Rows from block 5 of the fusion encoder, named by matrix and row number. Rows with one number belong to one attention dimension. Each number is 128 + 32 x the weight over its row's rms, rounded and kept within 0 to 255. All counts start at 0. After the name is the row's rms in percent of the matrix's.
# v: cross-attention value (fusion_encoder.blocks.5.cross_attn.v.weight, 256x192), inputs 0-95
# proj: cross-attention output (fusion_encoder.blocks.5.cross_attn.proj.weight, 256x256, transposed), outputs 0-85
v.143 090 [135  77 136  89 181 118  85 119  75 168 102 134 168 149 116 125 125  87 121 126 114 117 113 104 154 155 126 150 160 142 113 143 138  70  84  68  93 121 166 143  53  35 104  96 160 102 119 108 115  71 121 117 150  85 143 101 129 162  93  86 155 161 152 133 118  93  83  78 121 120 116  89  59 178 140 120 100 119 108 101 141 104 147  98 144 170  84 101 141 141 124 131 122 139 116 163]
proj.143 103 [130 156 175 178  70  92 136  99  96  88  98 142  56 118  77 128 157 138 143 116 165  93 121 109 111 122 127 152 129 143  86 137 147 142 119 175 132 163 129 120 165 111 140 150 148  93 158 124 123  92 171 117 171 113 129 123 118 152 165  92  46 126 146 167 115 101  83  80 137 194 178  57 104 198 116 103 158 132 149  81 109 116  74  93  98 137]
v.144 100 [105 105 148 145 110 190 130 116  76 188  73 146 119 173 147 120 107 158  56 126 207 160 151 119 157 105 128 117 158 166 164 171 104 198 104 137 153 107 119 139 116 119 163 128 171 157 110 201 132 129 152 171 106 184 149 117 121  86  78  96 171 108 155 105 103 101 148 141 130 134 129 122 122 122 134 124 176 200 103  37 142 114 135 189 169  98  69 137 173 116 105 112 142 106 154  40]
proj.144 104 [126  85 178 169 110  99  65 134 164 143 106 144  96 196  81 147 130 106 168 128 117 150 138 120 131 103 122 117  68 104 208  90 142 135  95 143 132 100 173 111 114  77 144 193 161  88 176  98 146 136 128 166 148 128 187 141 106 101 116 151 112  60  95 145 170 138 151 164 164 156 134 174  57  80 184  90  94  89  86 163  85  97  83 163 113 151]
v.145 099 [ 77 153 121  97  86 156 124 154 114 138 110 136 146 112  96 144 153 105 172 117 129 168 108 119 178 106 160 130 101 133 106  82  56 169  70 165 155  86 103 141 119 147  60  99 151  96 109 113 183 121 150  74 114 188 148 119 172 168  32 127 132 106 155 143 159 194 133 163  66  87  73 169  94 146 147 125 181 140 103 139 147 179  66 136  96 139  88 105 146 174 115 158 106 143 117 140]
proj.145 101 [ 62 181 147 146 107 166 160 112 166 154 130 152 103  78 167  65 164 142 102 121 113  79 142 104 151 121 132  99  77 140 122 124 152 155  91  75  94 138 110 125 128 131 119 114  63 147 162 126 148  97 181 123  94 118 167 189 125 124 156  77 155 118 110 139 193 167  95 122 149 187 127  98 125  92 145  40  79 134  76 101 129  93 181 154  88 164]
v.146 095 [104 127 132 107 159 180 129 161 165 155 164 102 114 150 113  93 169  88 144 155 172 195 133 140 126  52 166 153  73 107 131 150 164 192 161 140 139 138 149 199  81 131 144 138 131 133 148 127 110 138 114  66 152 184 143 121 161 122  75  89 154 128 168 110 108 132 145 106 123 127 102 160  95  95 139 151 166  64 157 200 158 153 136 108 113 109  94 108 150 125 139 105 128 107  93 141]
proj.146 107 [ 83 134 206 127 108 133 137 108 133 165 114 147 130 141 111 138 124 119 142 139 140 151 139 136  83 109 105  97  93 129 101 173 134 147  96 106 132 114 171 112 103 120 114 115 150 141 188 132 109 194 156 199 183 102 178 157 113 143 135  76 125 130 120 162 213 144 108 156 136 131 123 176 151 134  87 107  89 171  96  57  36  50 115 162 130 137]
v.147 085 [148 128 125 162 153 142 123 102 115 127 100  94 127  81 108 166  84 140 105 151 101 133 129 126 161 161 113 164 142 128 136 105  79  91  74 116 123 117 146 183 181 134 154 160 143  63 159 125 116 109 112 143 131 121 173 124 104 127 113 124 162  92 130  98  97 152 112 154  89 120 120 144 151  72 118 122 142 156  92 129 146 142  88 167 142 114  89 106 114 139 182 173 107 186 102 124]
proj.147 095 [164 181 105 158 133 121 159 104 157 128 143 108 169 173 123 124  83 110 134 209 126 155 140 117 130 162 148 112 105 115  84 133 167 149 136 151 176 143 172 107  87 120 118 123 116 165 126 125  87 118 181  99  88  87 103 131 125 147  69 166 206 114  70 156 101  91  91  81  78 181 121  95  82 101 133  96 148 185  88 172 170 113 120 130 137 102]
v.148 102 [109  83 112  54  73  85 137  87  91 104 145  99 113  89  79  96 144 172 155  76 125 155  45 108 159 129 176 129 109 127 154 156  96 139 158 108 130 127 114 133 149 111 127 154 174 123 132 158 112 130 123 161 107 156 166 157 181  82 185 157 137  99 182  73  83 121 111 118 112 100 140 210 154 103 105 109 121 115 188 140 121 150 130 117 167 126  83  78 144 123 119 110 121 139 158  76]
proj.148 100 [ 98  99 112 167 190 127 105  90 138 131 164 181 124 159 131  76 132 102 147 131  65 170 118 155 121 159  64  79  95 174 154  79 134 111  83  88 113 149 129 135 113  84 148 111 145 130 180 137 141  71 153  99 136 160 116 141 161 144  82 134 163  53  90 124 115 138 113 168 192  97 110 151 188 107 194 148 136 129 116 152 143  85 144 163 183 181]
v.149 095 [ 98 185 122 179 116 160 112 114 119  80 100 129  91 159 111 112 156 119  80 117 124 145 143 151 151 150 119 133 122 110 109 125 141 158 113  91 128 117 125 221 122 100  93 120 123 136 122 116  76 146 198 127 132 127 112 137 124 127 176 196 174 124 153 132 185 133  90  78 118 127 120 111 127 231 106 192 151 155 122 136 131 184 119 116  98  85  74 154 110 122 150 110 147 135 130 107]
proj.149 099 [160 120 152  81 111 139 112 121 148 110 108 147 113 157 126 144 132 157  86 128 138 150  67 155 118 142  89 126 140 118 138 127 166 107 167  96  95 108 139 135 109  97 112 180 129 146 169 162 137 177 109 132 153 162 131  98 138  74 187  99 142 161 138 138 149 110 183 120 145 146  91 197  85 153 136  90  58  87 118 142  93 150 129 123 121  88]
v.150 115 [ 93 195 130 107 165 158 170 149  89 181 159 166 148 118 155 108 181 138 178 112 131 184 108 135 151 125 197 158  96  93 158  98 124  95 189 112 120  72 176 107 143 194 129 164 100 135 152 175  98 146 169 145  98  93 116 133 160  85 174 126 182 149  83 107 103  93 200 109 144 126  91 204 142 139 120  52  86 180 163 154 119 171 136 154 121 153 116  87  75 204  71 119 132 148 151 112]
proj.150 116 [164 131 113 147  75 156 120 153 159 177  86 160 112 129 147 116 126  86  99 140 108 167 110 151 107 130  81  89 129 121 137 164 117 134 182 132 103 191 168  72  96 182  95  93 152 131  88 173  92 155 172 146 144 109 126 105 108 169 181 188 156 104 193 166 122 115 121 161 190 122  69 151 147 147  95 143 142 120  86 145 151 165 102 170  93 179]
v.151 103 [ 97 109 160 118  86 147 165 172 152 117 187 157 115 152  66 159 143 142  77 200 106 153 127 112 124 142 121 139 130 141  86 129 121  96 142 164 166 178  87 113 161 188  93 102 118 121 166 135 138 189 152 137 171 140 178 103 134  90 146 169  85 140 109 101 165 126 176 159 100  52 132 123  61 133 117 123 187 178 131 105 101 129 146 146 146 130 179  89 180 130 114 103 149 161 122 129]
proj.151 104 [105 149 166 104 139 178 154 125 133 146 108 107 105 159 169  91 150 130 114 147 100  57 104 108 123 128 108  95  63 148 104 102 113 163 105 128 117 186 157 160 166 107  51  66 108 137  95 145 120 104 123  88 126 127 147 131 186 145 136 138 128 143 119 146 100 183 118 111 176 105 108 167 100  29  69 135  98 129 104 127 165 119 161 111 173 126]
v.152 083 [184 107 110 122 131 100  90  98 154 129 135  79 138 134 120 156 114  64 156  94  70 102  86  26 117 143 163 123 140 138 125 115  70 137 160 105 116 116 153 122 103 135 124 125 108 120 108 153  93 105  59 138 101  80  93 129 100 224 117  84  93 137  76 130  78 102  69 104 139 140  92 148  93  27 127 107 132 167 137 140  92  87 127 136 201 113 134 153 132 128 111 128  40 150 118  88]
proj.152 092 [144 129 176 155 142 117  94 132 180 157 112 155  95 122 108 136  93 110 120 160 123  76 152 133 165 175 155 168 141 120 139 100 122 165 128 167 146 116 126  96 132 196 135 126 110 144  81 149 157 149 158 106 115  82  52 162 130 174 114 118 134 145  67 125 131  73 162 103 118 132 110 140 153 112 203 166 197 182 150 128 134 181 114 143 121 117]
v.153 094 [151 115 111 159  79 100 122 161 169 130 173  86 143  76 140  80 142  57 129 128 167 135 103 142  82 113 125  94 124 151 106 112 121 163 139 166 160  74 162 149 127 149 125 145 179  75 125 135 119 143 121 106  99 180 200 181 141 164 149 119 138 115 168 159 156 120 127 133 120 113 108 114 122  80 141 166 199  85 128 118 148 129 152 147 126  83 147 125 124  99  76 108 106 165  57 158]
proj.153 092 [ 88 120 124 138 171 163 149 132 143 214 164 145 166  95 108 151 209 138 122 129 145 122 141  81  46 171 113 137 116 168  84  78 170 174  93 147  99 210 180 113 111 142  87 151 139 111 121 128 116 152 105  95  83 145 139 174 122 153  73  90 139 127 129 114  87 116 127 165 100 138 140 161 137  92 180 146 109 137 161  96  98 114 111 161 155 171]
v.154 098 [179 140 144 128 144 163  82  87 142 135 143  65  69 109 132 136  79 102 193 124 149  68 131 142 107  75 132 110 125  97 187 115  52 123 103 118 121 149  96 153  95 143 136 146 103 145 142 188 115 119 157  87 128 160 142 106  95 229 112 117 140 126  94  74 136  75 117 140 155 150 169 147 154 120 114 168 130 132  60  83 124 133  91 101 138 134 132 178 199  87 169 121 128  89 169 139]
proj.154 105 [ 85 112 121 101 133 147 117 108 140 134 178 141 149 167  78 155 119  89 206 107 146  97  51 155 112 166 140 128 141 134 153 155 100  98 179  55 126 144 166 154 129  53 159 135 156 125  99  89 106 105 133 141 158  84  80 117 127 100 145 132  93 165  71 131 162  79 164  99 165 172 137 121 142 103 121 142  89 122 122 143  81 202 187 128 143  78]
v.155 095 [203 107 108 111 146 123 149 102 141 120 142 124 180 146  93 153 162 186 110 119  86 165 179 164  91 152  96 147 108  97 113 142 116 128  59 177 147 144 147 113 151  52 103  75 151 102  86 120 152 102 114 121 154 107 129 179 121  92  86 130 140 196  77 143 162 125 174 116 168 128  68  30  85 118 113  96 157  39 147 143 125 127  90 158 112 136 164 136 151  87 134 137 105 135  94 179]
proj.155 098 [121 150 138 126 110 179 142 184 107 121  99 144 130  67 112 114 139 144  69 111 209 131 124  95 101 108 155  94 175 101 130 148 113 104 126 145 159 138 139  72  95 130 115  47 113 118 106 154 125 175 126 116  87 170  66 171 135 166  97 100  90 177 134 130 114 184 144  80  49 146 225  93 109 143 104 144 128 100 118 112  76  89 111  88 206 137]
v.156 108 [ 90  97 168 144 117 129 138 104 111 108 132  87 160  89 192 131  88 126 150 152 169 134 115 127 158  88 117  92 118 130 163  87 137 137 163 158  50  84 143 140 141 177  99 138 148 116 123 137  81 134 127 137  73 124 228  91 134 107  83 134 136 101 211 130 108 155 120 145  57 118 131  71 115  33 112 109 127 125 102 111 140 115 158 181 141 162  94 164  86 151 145  75 152 104 122  85]
proj.156 112 [173 138 128 196 156 174 117 125 102 129 127  77 136 168 157  89 160  89 141  80  35 177 146 127 143 174  96 125 143 148 202 105 187 141 102 142  89 157  81 115 108  55 140 120 144 143 114 126 135 134 112 110 126  79  94 188 164 146 143 157 165  43 126 124 160 104 129  91 173 144 127  82 160  73 111 100 175 116 126 128 134 180 113 127 103 116]
v.157 099 [192 248 128 123 174  91 150 220 110  91 144 136 113 139  89 156 110 109 152  76 109  91 154 108 181 151 135 133  87 120 175 119 151 100 164  88 159 152  81 155  97  70 111 136 129 102 204 121  94 112 100 138  89 176 138 129 150 121 114 153 135 196 187 139 165 139 100 125 125 130 119 172 125 144  98 145 150  88  72 128  67 134 161 113 114  79 103 141  97 132 123 123 138 109 138 159]
proj.157 097 [ 90 110 184  71 138 174 151 112 151 156 170 172 155 122 127 167 105 161 141 134  93  55 189 202 119 183 104  95 133 161 165 127  49 165 168 171  79 145 144 158 129 169 167 123 157 113 140 176 120 142 155 107  51 124 134 119 105 118 129  80 122 168 146  79 145 121 161 152  97  93  93 129 122 110  88  86 136  73 129 130 100  82 114 107 144 143]
v.158 093 [132 154 132 152 173 119 142 106 154 146 195 134 124 168 120 117 115 142 139 110  99  53 119 124 120 160 104 121 172 139 123 138 195 124 121 104 135 134  53  87 128  97 104 148 150 154 133 111 222 181 156 149 146 112 160 172 114 104 147  59 140 130 137 149 146 102 173 148 149 111 100 112  35 112 172  86 116 130  91 148 127 151 133 164 162 120 178  88 137  92 129 130 117 100 135 111]
proj.158 091 [106 122 130 111 114 113  94 104 128 128 156 126 153 123  95 128 134 101  98  93 104  95 183  96 115  96 133 162 124  95 160 202  55 180 121 175 102 225 170 139 158 159 210  98 163 139 104  94 132 112 120 127 133 180 143 130 128 143 120 122 101 159 144 129 151 169  72  63 151 118 129 107 162 135 106 126 107 108 104 143 131  93  68 157 170 188]
v.159 103 [ 87 171  94  83  94 162 115 155  70 160 119 130 101  94 154 138 120 163 116 145 106 122  89 161 152 119  92 113 153 124 171 123  65 134  96 166  72 171 154 119  85 179 114 174 139 136 164 179 180 175 157 143 131 102  84 120 121 108 168 114 140  93  73 126 135  72 159  95 196 167 139 195 104 140  54  93 106 138 100  63 128 191 101 155 160 220 140 156 131 171 135 131 157 108  97 147]
proj.159 108 [142 119  98 103  94  94 185 148 159  90 115 140  76 163 151 118 120  80 132  95  89 130 118  98 156 131 117 146 116 111  79 146 179 168 208  71 116 128 194 116 143 121 144 115 165 118 144 116  87  94 127 158 127  79  91 109 151 129 111 210 122  72  79 167  74 117  80 144 122 123 152 142 113 194 157 101 104 185 165 170 151 115 122  89 154 146]
v.160 084 [143 140 124  91 173 142  75 106  19 111  62 159 143 142 117  94 104 121 156 112  99 100 103 166 131 164 191 189  67 121 127 128 150 121 172 162  71 107 147 113 129 175 109 136 116 150 131 155  70  63 148 169 108 160 133 129 149 135 125 101  94 116 108 107 163 102 127 122 126 131 162 132  82 178 143  87 120 105 123 115 106  77 110 116 101 143 143 142 166  72  88 141 160 115 159 204]
proj.160 083 [130 137  97 123 159  68 112 135 111 154 183 115 156 131 135 152 107  71 140 174 149  45 127 169 124 118  71 138  95 150 100 140 164 119 189 146  93 113 159 157 127 113  87 151 119 136  84 120 111 160 101 142  90 139  84 101 103 112 133 107 111 144  64  69 154 121 124 128 136  79 164  90 142 162 174 121 170 140 167 135 137  92 133 129 123 141]