A small model that answers yes/no questions on an image's attributes, trained from scratch.
Training: muon at rate 0.017, 18400 steps, batches of 128.
Rows from block 5 of the fusion encoder, named by matrix and row number. Rows with one number belong to one attention dimension. Each number is 500 + 50 x the weight over its row's rms, rounded and kept within 0 to 999. All counts start at 0. Numbers have three digits each. After the name is the row's rms in percent of the matrix's.
# q: attention query (fusion_encoder.blocks.5.attn.q.weight, 256x256), inputs 0-255
# k: attention key (fusion_encoder.blocks.5.attn.k.weight, 256x256), inputs 0-255
q.162 107:431621596494540551580580442385500467494470458571486496418383477479517538548527447553400562465511434524500511534539464530510471456526460483510437437504466399552500473553539490433428462572489473524528527496434540578479489579578539417524552406546443487545503546482530483502559371444529503496463472490587478507475450473440488405574414518566574525471579401505555517533486448526568502425505478455527570426459493556474459585552483492483473531500498523561464510500479454599528507597453468420530489459455506506482472510556568502541458492508554565500540488422522522485614401478531513509569539442533534467411427547509566487456578439461535527436526540535523549400455498473386521544492488512539499531548449476548531548410440422474497566545488478455584506517525446375539511514433559
q.163 093:459418471546422498528529425483523456536449447682500533439539481514525490476480513466409481527468508438486495423430505514564553448587441447662483463465522522486404426535436503438535510483524432577519491481491531480510468419420413522514575532569490443563445507517511502561503435615521474541515492504567520537467516512540611499550410472526459491503413451513526587607471549555501479595537509547423517478447521542520481523483533443427474466471602524508468541546467446448550462482511498533635459461407514461389517525439472528499562535498419485572587394462559487465551592458507436464508500516514552506531518523480482535544477462435518429462521462532493460492493488483580551432405511522497546456544428485509536587446530517448474497484593565575568418579517416495556498475525526
q.164 100:417475574453464519472535491568496555551469563454579559434504456578541411485478451544405516481564574513645533441564415467547523569550556431437447475524508509533457569376480493502529436510516544455393537508641513478480531403425429519536529493488545532554514620528503559570463514553499549545486538406595525531509513543588413478559506540495475491519450526422507419459542420481446492508477472516558471515480405442479493467513536462388458522532485473537545508477511460590557521423532557436433596519450426509517503369418521484422544541478562432508478517519540505547557528502472478466515459474488504525455566431537536464572500464442480516488508544467424519478516508489516421529526508425396486435448491587502445522543522543491359481513498544512552518567476529510442441467452442
q.165 107:469496498498529510430462473489538562490415530517561514424494470536445473507535483429452429556489474527466544391423620495511516599523542467470512480431534555419452387543490524506527496462496535526417487485587474456415529527519441511566521537492457480564452367512556466480522397493587448423472514489452540495490442481459519498516532486524506465492455573518451494552560476530422316547543494499475473579541577441505499513564665489567540605524491436476541492571514449489503473420583465529549436449464497564532450496589456540429517563520580440492493466463523532484630517432470484576487580494526486537545519505464536463553579507546546430513515480454611508464489526470515491512498473484531583513545492492451483483528597515531452475456443517541514422523332475553590487483579456
q.166 106:438549458515496471402478467446507427485577527502525597458420464460525530435528475505447524537531458460648571442470511600452524512445420386467478369374515488564453413539479466453438465458554501429376557493509453590436489541531546486551630473535554567421518579431478506534509458580516554495481517417560519468426545521416533568544447442535523475542454539552535539440554524415502585453499517568464575468549528483544553442513556536473494514545463499468560561492459445529540513544541425523517536486485515508546528464540593527515490522455500491493474551586522479409529471507529479530541505531457433521453526461592578547434491434547512511526453523503374524508451421425518459481502424476538491519475424491544486474536620488495465528539520499613569470571542491448586509487484527
q.167 114:424471505528485558472534448543484532476457527419521507454472506494459514551562513458527575427510560463617464528504451493501460437529480454603436525492530482519553419516509556490475511557520587535457584578542424509481522545539488500543538571435535443455429500509549520483528519491470489577493563530589480470394497548492449529434527437496593538432483418468474465652514409576433498596509517557510542582489438449527548475527506573510450523516408440420445503554533488503472418452459492597472573416466562522523513485479550480552691441514479492552507481510539522452460544535472527530586458586411498421542434518532564453515566548468563479496558519448435494498540589441535491592559387466489517453530469426459544516443504364477444509426556519557506486464470463511488501453586498
q.168 101:581530462497508452495534599449396453477508465485466455568508575501533491495517505509498548488528433539480538454483543494480555574498518589442409586538471527589385533599615492494525484471533371522479596466513503417511540531561505480449466516496542546435544555458487545507389487406454488472543495544529462639567519426420483477536521491529567447500525579520428487527513448424484526501558450492517621445510445524484387608529456525489453409536608457436459483450450563487497541372430521486544542463568483536515419488555480422488519449478577509506475543572538458452480588481437498537412549447519492479538450531468526384540500522613509535556483478470519491481530544529487492532476514458565462521547509444490462518563496444544557539560406422493363504468526471521503550490525472
q.169 102:480376598463502477429475392570511463561485524448561540511524538508510507608471533505511536556459537477507484593442533516458538504501494501465429479445500488439486570519452577505529546540485510442551512462516495441454482469524468533513603522491517520397402474458623535504471545568504500502493574560611478555493476595498557562555498500511619514492498564552514523459502538499532455522442576473438436608451513492483594506547480596549475546529488437488482470496522580556490475571503462461417482471453469526518448453564438480494527586570448429373489471472499461549420462509500569535432453521428414495538467473511530450491484507356505516514617530482493534499526407452430528472479570528502533518537483575544468484424399517465590441421510435398480573442588491551584454418458466
q.170 088:505529480567507518502436541532563519514459516582460526474581521528554389510507449483493587517473508407591545519494452465443544536457523543547487484456553458575510477406455562528464490474537531514462615503506496519578542548440430491568470551435486517536503553484519472563540437482450539403467449529481414498471486588413528475517513438520478530529396386435484523591523496441516561538561542474434494497487510557550550496596563438390501574415515459435452517484524511453592515516441466512505498370463524565446565508426547541412537485523615497443479428570497531486632508532431472500523516491630481515464431522396561472534533488522427452523424452524492492455517519618541456451534434492520536424503408533480533551436446444569460555434574540551494533519497483547491415469558461
q.171 098:443463549402517548542417463450429545473463529392537447433492534530478496559527403476508528523481515592555481587553553459448477406559465507496476476475498483486561470443537484634478452613483543543553594546497457511449498562460510504507514503573427542514540476484458488415429549428559471444480471585494435455504501472505448478426515455412525545415600548484488458598497466628487490562448448484509458511545453436537524510515478552574476472447493504508397449580532460521491451483536448496533566494546510514432518485421510458478494432572523559474457530408503550546432576485487504507504553545474482561523523457531516491600585528485558494554555478493522527555501429514421541555545512471427627436493530586528435435558531461375521518530511532500526553413412467460450574382583539
q.172 107:432477524426480492534475520486462436538487477508496501492497467557592471597474549597451496478552430513433457573456540555542515655504571540458571448476472475524485523468539512469542541490485438501505547509402491497581510502499495499521535481466487452602484514557464429504438444463533490470425510513425529555554347393461494426537492518549551408456479548568569468477479448490538557419521349531565487433584463483439478393573546480538533508536433450436593484407503446482509601508530431437553564471565422468549569464475484558510500448527557527478479480486493553525545566544454478535444503476516514560472558562492562454480590482502432525540476535442592489487508487442462560525593614510500428426456495534449528501560528451468509465432461502481566540613508553451457495574391521
q.173 103:506487442434518474510469566515507482463470473536524512540526602516500481482464458485513492530442487422488545525411498445476457515473521570469501459522429469562560601461444498564536598410552538495513534517558487476493501463457400480519499517475473530468444534542508533426594554434466516364523498504402459460542526515488517631523514486382367597491492593496374479357542603516533616496578498499459460571493518451585547463418536398473624525419530504496428446544467392441482532592466507443532421527500526546506460538523531541551501537507523460467481532475453466504542525461555502438500543534531469520481474451510461526572481410502460507556504481558430556546495528437521488512426514524546628451513507571495502512553512572580560461447568448614501432512478524525500440549528459
q.174 106:485598521420471499525446528485512498448537523367426522461420426508522506610516516459458558502536487492513508410508459623542361608452559509456439475493565469517498518533545587434526433418448549385503427525533493493480452471544476496582486515489539559558450473525469504679422426463507455554530476450537475454526451532521505559516467527561581432445470481532485529447627406474467492486468632481467544517436493483521577550539511461537462530488468465486472536445417546468543550536481553566482548469471565391574511518556515568524486466487486460478425504433485597533490556518522513552442459494414488555536508512431548442459538500559468507566507602494544537508473539502436468523505532476426449466534481469542471385431454448496471609490472534460482504594489450467601486530486507
k.162 115:462433494504475402490513530562514582426493564486537474483544527576423513460614485533604436525487524413502514491479462473499484549445532546545566539515481578448433502489552509533430493526507552414543525508563413437540581501472446475490471559444560410455488465493473456534528577505571545551593436414583494546548512634605425537504454444457482490462526475477503467545533522550421527588554527523488336502503503558608516510438554455523479468450474443469451600490486490522489412477435462493528530498498482567503488508409520459455539476532464462544604427531442502488415609515503557554467448522477511502615505466540500503468539531518497493482476408537438489600596536537472476465527481435474585451514491550497528494540520433475429470433526382532425457437581461510496529537560395
k.163 090:497497618457441448463556517559469487474539470429435474531423478531608459429465422573433443515669538531450501496555565451518527548471526527515474473481485413397529519532482458547522435553521475482529526546489523544494454498509455471500479434468434451430469501484558496444483515478484537563474526593553520440581567651497605529488531474436475476476488540562478441476483532516518530469490408479552435519618506495476568493496505556386471509465445513410476434489581536504460554524524472496425437502558452433559621467473456468550499528484444532534422515474522582568457457537548572522455476493436488553504428441500513516479496516453382607469445499571492524431565499559430536484461346596598608465517485552475511518530515433517585473441514479462506533440528488507454466540480461
k.164 103:554543528581486508458518490409558361443468518490480423526436474459563429568471564430533432432510417439517550566501521481549544400411508487392510488422524470455559481593507542617459588527483474517541480443518513494468480499530552515478465493531483472528449544474512574579459497576474506568496434521393482472410555545484510513503508504567460547480506532458545517508416570536506440532536534479509637550590468506516485537382562508561464569437463473415471480498495518460521508506556496556426452507372543475543489630570581481482428466532520570480503477482432515562486499535482431487501443469501552582464476516466590479582506454522454516550488498497581472407563497452487632417363495470526475435576425505509556475507435545485506529486512492420466477421554535503535523523545472
k.165 101:592530473626392549597473524551496441478523540365482543555413530381557471491483515570499497465544494673496403587468449563426406506517489447529525540545422417463513495534484464564401421451518419348552479535418586540477566454534468514495495492568478485505498530594520531552481489462510517578556426455493466535532555447509510471550481499513473490478576554524495377519478599391460518512531455504514495480517471538475584479527545553507450453475507479482539366483452518507552495579487478546403487480574553488473488512570447431507513593492425470521447441530437561520428452514571495525492552485494476501493492457460430501478514476484503543534556506514481470464558507563511514605525522497462447586475521487539516519448430578479592463551473496499465477521519468533548427585495449
k.166 106:496373544560506498621514496504495410535440542395503440476598531549528423491457489456623568512595549618393446521469581567495436437501506541478452608552487509435547542478509542549579473525444596429555493428491514482510551371481488603453469484501494452618476476394515495523447519461531508548555483498417503542470495434570493511470515538480443476459470614377451522542497545575597489518499525457539494423476514565547409505548537527536445435464416526503547472421501491507495494543557536478513490474553460598577446570475540540504460496463542503493535508452465459544537533545422477494460485484466530516482492430470527521562578544435599514468434428547521538471508448508518594534493442487500423468489483447506532457447480580460587442505462496493490455420485569455544567467500494
k.167 108:484499517494616514509467604499511467449486440536461451555473525392656427438554548458540551571576501553480557481509401533511413444482566428496495443582511495475474547471488457581464496555553471437536518491482444459508510470472531587432582474557481461505469531533525507542464492479492546604497447518495474498529544392490492537489500448427523462526489440582559447485370612492461402497541500519514545469503516388437400576548600447451486518369506530529510569509538504470600579523494505527499414586477546501519481519502562490445486477504444500583525406563534563504474451553511460489429490415503483522508478446441459561520480455513453496432533561477468460563574512490524457585474587556485565520470522522432572450536422607552455542512427520415494542496456444454451588484488496
k.168 096:439535531510565552476373533581479530501446464466485492428371490530438457440493541571505438528517632550476455551500442546510454464498476495498610447389531431535486526462501559484387494482517485514488396496487456536555505585472551529531428427552496483617490486506490448431542493570451515501461540424486477532467514501549414483516516520493496508631470448472561515415549407553520491518450564517503560560463546431490609492503433433512423548487541397532509513489491422500527511551623555453549537505391508456516441516408520518604530447536491538516468464513501497472568480503485530406548499540586531585513550483466441502505443507395507494542509598411506507528589501515560432580552464460517450497432425494471531443542513426520441538541565570444599459485501438557498503538477529
k.169 094:588517463472563481525503583531512503460473525499515508519551502480480478458608474517531588464360459431487493461578429539546509420516493485510485449663422513511469483494474508489521466470477407478575561515526567466491474545538521426562469480443453517518548486514482434530495517472576607526453519575475475403462485480477491399496481514521423358446428519488560521481489566452491517570537486498441534469529486513437499493440565436419528510457483594541479418537485394529594412498513516561550526519563598458454508529511501446441454559463613596564514501596494477508484531547522414468532531502551471417477511503529560507563476456574483448460511463539553431444508532524586436491610477503535481520413489489527558455461509615486401572526573486532446514497522483414392609494454441
k.170 093:563561492521477485528513399510526466462456634427430471516446478449465499493530535546547364460547570507605506554479541510535474424436530443458532420466487562550354449494489475513625546547554521454512482526447496490508523532474568469427480493498531574574409578538510515505468517544483449509530484453519447501560513449508490483414491423580533528460554597548496481564530482502443529466506580517520452466559467556468495504510538465584476528351564450503530465531498470473525501450507486385371519629500501543533555522634502526540403500551436453488534505438431594538445421505466509472486465491456477463498561502492532519421571501478477482443513489520524467492479530478388568495475530601676476470566568486560501476510493506476477561541516462418470404561495536485504454515455500
k.171 094:595607492461492432539483511534590572482514440501422582441488452501538565426467487500554481487382531471558594464535523550533448455480562508476497425520425446513435551570452557445466585508516455498461539491542449513460507551523457450452503671523521505519460432484452536550580390471487466448479515452527464523489530538466602477533425415545557506509506456532496434414432455394498514621566580477551520525479528469515505471471561396494609596508529522406500553538486481465537498527476504543562483517425421556458463490574479573422478547493510463587568542599552518488441488474551467555441475477496491416519418506531487508521420451510514443483527641498551401543430543417474458567489504473491459534415474516549545525521472560539463502526497526450478473510514414494533458547571463
k.172 107:495569507554544475455557516512485554524568593501582514518475604528339493422530486458557474376555576459515421579527490519527509521554543490521483466465485424508492482514501446511394499481471482417541434493549443476431440574466559468580426519395489530393491527425480490467518510487474443508527557574492442516488490550413573542574542492524349562535528477514518565501574486480439436535529539424468480512389458497617537550455517434515511467472482506539491492552489490551496433432592462556504521533471540486510452463517574456536502537483448477421523450494471473534519565498528449559451538462488596495514538468413560459529489500495552487593506410479470564537484543714480509440480458469517539531561432446535491408510470525536530474512538510598482453491516573583552441470535459
k.173 103:443557580394519472566606405492476520508567530554524475503474427402524564596471442498489463399446510517526514585468526478453554410469568504534539561428489562443511484504497495447561519464462507450480483486449548533470422521485482526390489451501520522499544440458437499510467481478463457530499549482485546552461389492410447442543509590580554575556381533476527519531520478481520531453517394558496495497545472570447513499518452533507515512525529498512536506561516554555453524326481624490522487477570466497536573553565400386485428514473500448544522491557428526461565374515490487524547489535566559510458528523524429586498513525428440555556468480469504471463418527442452533432557549502451440557428484550566508454534532451412549551567434620511557548508536509432446459458527471
k.174 105:557384470656532400514432524575467466510480497510569521513528499491502520442451510541648527482495477462563421529518485484469598454512456429464445568451489485486424473564507398596491560537462492512516497543560435554460505520527524626564543354503533449493507644461559473410590483556524578617519509493471481493409474466587467510510525494443413463504444512507461527525541589493507535434493411478492485467469565448488494549467537514571397488456476447536556489455521449421542507507550427504452504473523570512408491528555469457512542525527474522566484429436424442503477540557456456448494480514549479542498554490528518513528524468493539532475558529457483492441572381560605488533509569483473509495548609435464584509545489551409502539555499464488466540593476495542477533422466457